From a checkpoint of a small image embedding model.
Model: 64-pixel images, arch vit, activation gelu, patch size [8, 8], layers 14.
Training: muon at rate 0.0022, 5900 steps, batches of 256, held-out accuracy 43%.
Data: trained on photos of plants, animals and fungi (iNaturalist), 155796 training examples, 9.7 epochs.
Rows from block 9 of a small image embedding model, named by matrix and row number. Rows with one number belong to one neuron. Each number is 128 + 24 x the weight over its row's rms, rounded and kept within 0 to 255. All counts start at 0. After the name is the row's rms in percent of the matrix's.
After each neuron's rows are labels from the 100 images, of 14848, where the neuron reaches its highest value: "strongest on" is what is common among them. Only what is clearly more common there than usual is listed. The data: photos of plants, animals and fungi (iNaturalist).
# fc1: MLP up (model.blocks.9.mlp.fc1.weight, 640x160), inputs 54-107
# fc2: MLP down (model.blocks.9.mlp.fc2.weight, 160x640, transposed), outputs 54-107

fc1.598 134 [163 182 136 100 113 126 148 165 103 114  89 127 120 142 163  85 151  91 142 131 139 103 101 168 133 172 115 116 135 125 111 116 169 153  95 114  80 131 120 196 144 103 109 127 134 161 148 131 132 144 114 139  83 137]
fc2.598 129 [138 131 128 133 121 116 137  79 139 152 207 172 105 131 112 115 104 149 127 144 145 157 175 115 139 107 126 134 129 174  93 156 141 128 136 104 105  97 143  96 113 143 103 144 109 116  72 113 174 117 159 174 150 132]
strongest on: class Aves

fc1.44 135 [ 94 160  79 124 133 133 139 127 113 121 139 136 135 120 142 120 109 149 153 111 103 110 143 154 127 104 119 178 118 142 110 102 163 123 117  89 156 178 150 132  88 116 100 126 132 120 172 143 140 136 118 157  82 101]
fc2.44 135 [117  80 111 151 107 147 128 147 135 121 145 111 126 113 105  99 127 125 135 137 133 103  67  91 144 181 157 152 145 173 156 156 156 135 126 109 141 153 117 168 101  84 121 144  80 107 118 102 139 108 153 110 133 158]
strongest on: kingdom Plantae; phylum Tracheophyta; class Magnoliopsida

fc1.192 173 [134 180 188 157 149 115 116 135 131 115 101 162 153 132 152  91 160  96 128 119 146 158 131 132 122 132 128 103 152 133 143 144 144 132 116 151 120 112 159 126 157  95 119 110  96 131 133 152 113 108 133 132 119  78]
fc2.192 155 [126 133 125  70  98 143 145 108 122 126  96 137 122  98 131 166 136 151 104 151 134 121 150 122 175 132 159 112 121 151 137  77 162 157 163  93  97 103 130 117 131  90 141 181 135  83 115 137 125 123 141 155 169 109]
strongest on: order Lepidoptera

fc1.119 147 [112 114 142 139 120  94 100 111 131 108 147 104 139 172 120 103 125 161  84 148 133 143 173 101 157 117 150 119 143 117 113  87 132 110 119 164 121 147 114 118 130 104 151 133 132 148 118 165 123 119 129 116 152 144]
fc2.119 180 [ 98 162 146 106 173 128 107 140 131 146 135 108 152 143 146 120 121 124 139 105 120 126 120 156 134 112 129 184 117 104 141 123 132  95 109 143 144 109 108 104 145 105 117 103 163 135 129 171 137 145 166 136 106 153]
strongest on: phylum Arthropoda; class Insecta; family: Nymphalidae

fc1.328 114 [150 102 148 132 102  64 142 130 156 157 115 140 151 129 111 143 144 120  96 133 168 126 155 115 124 123  89  99 135 130 141 146 116 111 115 146 117 113 110 149 145 105 127 109 114 156  94  99 152 125  97 136 152 138]
fc2.328 127 [ 89 129  97 129 134 167 156 153 147 136 123 118 121 116 130 101 105 110 122 114  81 115 126 149  99  85 127 176 115 169  76 109  97  83 177 147 100 130 152 113 135 156 118 146 141  86 142 141 146 135 161  97  79 155]
strongest on: phylum Arthropoda; class Insecta; family: Nymphalidae

fc1.353 082 [129  86 135 143 126 162 173 133 120 110 167  91 116 167 134 143 130 131 136 127 108 128 127 123 149  87 152 145 115 134  95 133 133 134 149 137 142 134 131 125  80 100 166 143 115 127 126 133 137 136 109 105 172  92]
fc2.353 079 [144 170 142 100 160  64 103  89 128 142  97 170 156 109 151 137  99 126  92 145 171 131 127 101 104 158 115 116 165 113 170 102 137 126 113 123 117 121 120 158 161 155 103 139 113 112 140  93 135 106 113 118 123 141]
strongest on: class Insecta; phylum Arthropoda; order Lepidoptera

fc1.629 132 [115 116 131 135 122 155 102 131  95 124 130 145 136 121 159 137 152 121 146 125 102  90  68 109 114 140 147 163 154 130 107 114 158 127 132 140 161 123 116 140 109 122 131 133 112 119 152 142 151 127 169  95 143 137]
fc2.629 132 [116 177 114 171 101 144 163 172 115 105 125 149 146 120 165 109 140 126 165 104 150 122 163 112 142 109 114 120 121 128 139  73 107 148 130 172 124 167  88 132 143 120  93 107 154 103  88 141 150 115 145 112 133 119]
strongest on: kingdom Plantae; phylum Tracheophyta; class Magnoliopsida

fc1.445 092 [ 84 169  93 171 155 114 167 144 128 101 140 137 115 120 161 130 145 115 180 143 136 129 119 115 149 170 148 145  75 163  84 118 136 144 136 125 112 159 139 110 101 163 114 124 111 112 119 157 111 136 131  91 125 120]
fc2.445 094 [151 138 145 140  97 127  94 144 128 105  79 135 144 147 149  98  83 116 142 143 114 152 121 139 116 109  93 132 143 158 154 124 132 118 125 143 117 137 120 165 123 101 106  99 181 151 125 129 117 124 104 124 155 109]
strongest on: kingdom Plantae; phylum Tracheophyta; class Magnoliopsida

fc1.245 082 [154 147 146 101 120 126 135 146 168 131  84 116 135 155 181 129  98 117 159 139 150 111 166 141 117 123 125 110  95 132 154 103 143 163 125 143 188 131 100  94 105 131 140 130 117 147 143 131 126 173  79  95 120 160]
fc2.245 074 [114 118 106 159 159 142  94 113  84 117  91 127 117 123  89 126 131 120 114 140 144 126 103 105 148 148 124 127 146 151 113 183 151 104 152 106  85 128 147 199 156 153 100 122 115 118 113 118 155  96 152 166 117 147]
strongest on: phylum Arthropoda; class Insecta; order: Hymenoptera; text has "bee"

fc1.541 129 [ 95 126 141 191 135 116 114 102 104 118 108 154  85 130 118 141 114 130 115 121 117 145 149 117 121 143 123 141 158 121 115 129 104 132 115 134 104 171  87 156 113 137 124 117 144 128 119 116 138  61 138 123 111 180]
fc2.541 140 [145  83  98  64 100 154 126 121 187 137 133 123 150 119 116 134 127 116 162 143  88 126 134 112  97 136  92  97 138 183 128 129 163 139 171 177 158 153 163 128 130 163 174 146  99 108 145 139  90 138 122 125 164  74]
strongest on: class Insecta; phylum Arthropoda

fc1.375 146 [128 128 135 181 132 125 112  90 118 153 105  94  77  62 156 101 133 129 150 126 119 153 133 151  95 155 117 162 131 128 125 133 158 131 168 190 150 123 119 103 139 187 120 140 141 137 138 145 132 115 137 143 102 140]
fc2.375 149 [129 138  98 113 104  84 119 152  84 148 136 146  80 132 153 167  84 137 165 135 154 115 133 126 136 109 101  90 130 141 143 170 112 133 100 101 112 116 111 171  70 122 153 135  97 136 114 137 122 128 111 168 112  90]
strongest on: kingdom Plantae; phylum Tracheophyta; class Magnoliopsida

fc1.43 100 [123  92 122 114 170 139 143  98  94 132 131 136 120 109 181  76 130 135 121 137 160 134  97 142 119 108 139 122  97 151 139 103 108 131 147 123 148 103 118 177 137 135 137 109 105  73 102 142 124 119 123 141 135  98]
fc2.43 088 [123 155 128 107 107 134 115 142 105 103 132 107  90 162 100 136 114 112 105 130  78 153 132 112 133 159 125 123 142 125 122 144 175  76 137 107  85 149 120 127 136 110 128 113 117 145 159 146 138 110 115 136 111 149]
strongest on: class Aves; order Passeriformes

fc1.296 090 [143 148  87 116 143 121  80 142 146  65 119 104 104  92 112  95 148 150 134 122 103 143 131 165 106  99 146 113 122 132 163 125 165 152  89 125 112 113 156 166 120 114 170 140 136 123 119 117  94 102  97 149 146 133]
fc2.296 093 [ 93 127 113 105 128 168 139 128 127 152 131 145 132 157 113 141 167 131 106 152 145 118 114  90 135 163 120 202 104 111  98 113  89 121 114 156 140 158 140 140 134 133 117  86 134 104  95 147 174 158 146  98 105 166]
strongest on: phylum Arthropoda; class Insecta

fc1.479 157 [120 172 150 125 104 114 111 116 178 147 106 176 139  86 157  92 121 147 159 123 105 154  73 117 144 131 133 165 124 136 106 137 142  98  97 162  90 126  96 133 158 113 151 149 133 135 133 129 143 123 118 116 110 170]
fc2.479 142 [144 112 135 112 134  89 160 115 120 128 118 114 122 166 150 163 102 107  90 114 140  92 178 142 105 138 128 144 136 124 155 104  78 113 152 155 123 110 157 123 152 160 154 159 129 108  79 143  93  92 112 104 178  93]
strongest on: order Lepidoptera

fc1.421 101 [166 108 154 145 104 169 188 111 130  90 174  86 130 110 155 105 130  98 143 169 163 123 104 153 140 145 129 114 128 137 157  81 103 129 123 110 136 101  94 132 126 138 110  77 133 164 107 128 126 179 163 104 145 173]
fc2.421 106 [153 103 129 118 164 146  99 127 129 107 118 147 119 106 114 167 120 126 117 122  96 118 126 110 142 134 142  97 141 164  86 149 129 149 127 144 101 168 155 148 127  97 146 192 162 102 132 201 166  99 150 131 112 139]
strongest on: phylum Tracheophyta; kingdom Plantae

fc1.513 086 [119 123 147 159 129 131 105 129 134 109 102 102 146  94 124 120 136 175 143  98 116 120 101 150 140 149 145  94 129 153 137 139 166 142  94 157 129 152 143 154 112 124 141 157 120 103  91 106 152 146 127  96 162 114]
fc2.513 087 [123 100 113 129 141 129 138  97  87 143 146 174 107 116  87 123 146 112 111 133 132 146 121  92 107 128  99 153  96 116 142 128 109 118 170  94 137 121  60 130 182 132 141  76 121 126 152 147  93 120 168 140 128 143]
strongest on: order Passeriformes

fc1.20 155 [ 73 131 133 125 125 123 155 114 121 110 107 109 112  93 109 117 122 138 114 137 159  91 185 134 171  78 122 117  96 129  88 111 135 147 133 137 105 171 123 119 141 140 122  93 128 119 166 119 132 140 135 103  92 153]
fc2.20 167 [140 150 136  99 121 120 136 132 144 141 167 118 129 177 112 163 164 132 174 117 150 130  89 154 106 181 100 116 145 172 144 141  95 129 104 170 120 115 116 140 125 128 123 124 138 139  95  85 119 161 121 130 110 128]
strongest on: class: Insecta; order Lepidoptera; family: Lycaenidae

fc1.634 141 [131 121  88 151 137 111 110 130 150 154 125 129 147 114 103 100  92 127 146  76 105  96 114 158  89 135 106 103 128 133 110  83  82 162  99 135 158 143 137 132 127 116 110 116  99 106 112 137 112 116  99 123 156 146]
fc2.634 129 [135  87 118 151 155  95 118 152 103 107 166 132 144  96 123 160 129 104 123 133 114  75  93 178 127 124 152 110 130 149 113 121  84 106 126 178 140 102  99 104 159 107 150 156 100 132 102  79 148 113 137 148  79 148]
strongest on: class Aves

fc1.306 082 [144 178 135 136 130 127 113 136 166 107 123 129 108 122 119 132  93 147 163  79  96 160 160 156 128 126 135 110 116 128 145  90 145 132  98 167 115 148 133  94 100  93 130 142 108 115 150 152 105 117 136 125  96 113]
fc2.306 076 [142 113 152 158 149 148  86 134  95 126 117 126 139 124 136 124 115 149 139 167 133 116 115 113 102  95 121 115 119 161 162 151 137 131 151 118 128  93 131 145 124 115 171  73 106 132 162 132 125 132  92 133 132 110]
strongest on: kingdom Plantae; phylum Tracheophyta; class Magnoliopsida

fc1.293 109 [ 91 146 113 119 133 162 129 131 102 118 146 161 124 174 150 134 132 134 137 143 112 131  81 138  85 113 156 147 154 104 144 129 165 111 119  93 134 171 124 152 134 139 134 102 124 116  78 107 187 126 137 137 149 129]
fc2.293 101 [123 131  98  90 129 162 141 147 147 164 133 122 112  82 132 106 187 114 134  99 126 135 145  98 146 136 119 108 135 188 162  99  70 182 153 131 126 176 137 147  99 146 153 185 119 188 113 133 123 125 111 158 102 152]
strongest on: phylum Tracheophyta; kingdom Plantae

fc1.510 043 [120 117 161 112 138 125 156 115 113 130 118 123 142 154 132 104 163 105 149 119 152  55 100 120  97 134 110 104 135 127 121 100  86 134 116  99 136 117 173 133 177 116 109 143 107 152 114 134 126 137 125 112 104 134]
fc2.510 044 [131 104  98 133 115 148 120 141 116 136 159 122  96 105 134 119 105 107 114 128 133 176 145 150 140 171 121 151 138 132 119 154 157 130 132 169  94 168  74 120 101 109 117 130 194  80 140 149 131 143 137 136 119 124]
strongest on: phylum Arthropoda

fc1.186 139 [141 169 137 160  92 122 123 173 145 148 109 117 145  83 131  93  96  88 146 113 150 155 151 158 153 154 113 120 112 114  94 140 154 129  90  95 150 191 136 126 173 118 128 174 119 155 147 116 122 115 130 135 143  95]
fc2.186 142 [147 114 125 139 111 145 158 164 111 175 138 146 136 178 107 161 161 136  88  61 116 124 153  90 122 125 142 115 109 136 119 145 108 124 134 133 121  92 144 141 135 123 102 119 123 131 138  99 121 149 140 102 109 161]
strongest on: order Lepidoptera

fc1.505 166 [146 122 147 141 140 116 131 127 133 136  85 181  75 120 115 121 125 107  83  86 134 151 156 158 166 165 106 161 109 139 111  85  97  95 164 126 113 105 120 115 136 132 136 109 108 130 115 124 164 142 139  98 115 139]
fc2.505 174 [110 129  95 156 102 150 117 122 118 148 135 123 150 114 146 136 111  91 172 125 141 147 163  53 152 126  99 126 134 204 148  97 103 150 115 180 138 135  89 112 111 178 123 147 132 145 127 120 141  95 136 155 123 164]
strongest on: class: Insecta; order Lepidoptera; family: Nymphalidae

fc1.468 098 [186 122 143 110 148  98 107 153  77 149 100 129 134 104  87 126 111 116  91 125 167 148 103 123 133 133 151  99 119 146 156 101 127 161 147 142  86 156 119 150 156 130 104 135 143 156  77 137 162 111 154 123 122 131]
fc2.468 088 [ 83 151 136 158  84 124 130 122 127 137 151 159 117 139 159 136 145 144 152 122 153 142 150 128 127 132 128 130 110  71 131 149 145 117 175 114 153  82 125  78  69 134 160 135 100 124  87 136 118 125 102 118 146 127]
strongest on: class Aves; order Passeriformes

fc1.139 175 [133 113 129  86 104 115 157 119 168 125  91 116 167 139 139 102 151 139 112 152 181  93 117 122 140 127 164 125 106 128 162 124 128 127 185 136 158 109 146 171 120 133 113 115 118 128 102 118 136 159 110 113 111 120]
fc2.139 156 [115 125 105 169 122 184 101 114 136 102 164 107 143 130 114 127 123  96 179 113 110 160 120 144 136  88 150 112 113 134 116 207 161 116 139 115 123 148 134 129 106 153 139 101  90 133 130  90 109 145 111 210 135 186]
strongest on: phylum Arthropoda; class Insecta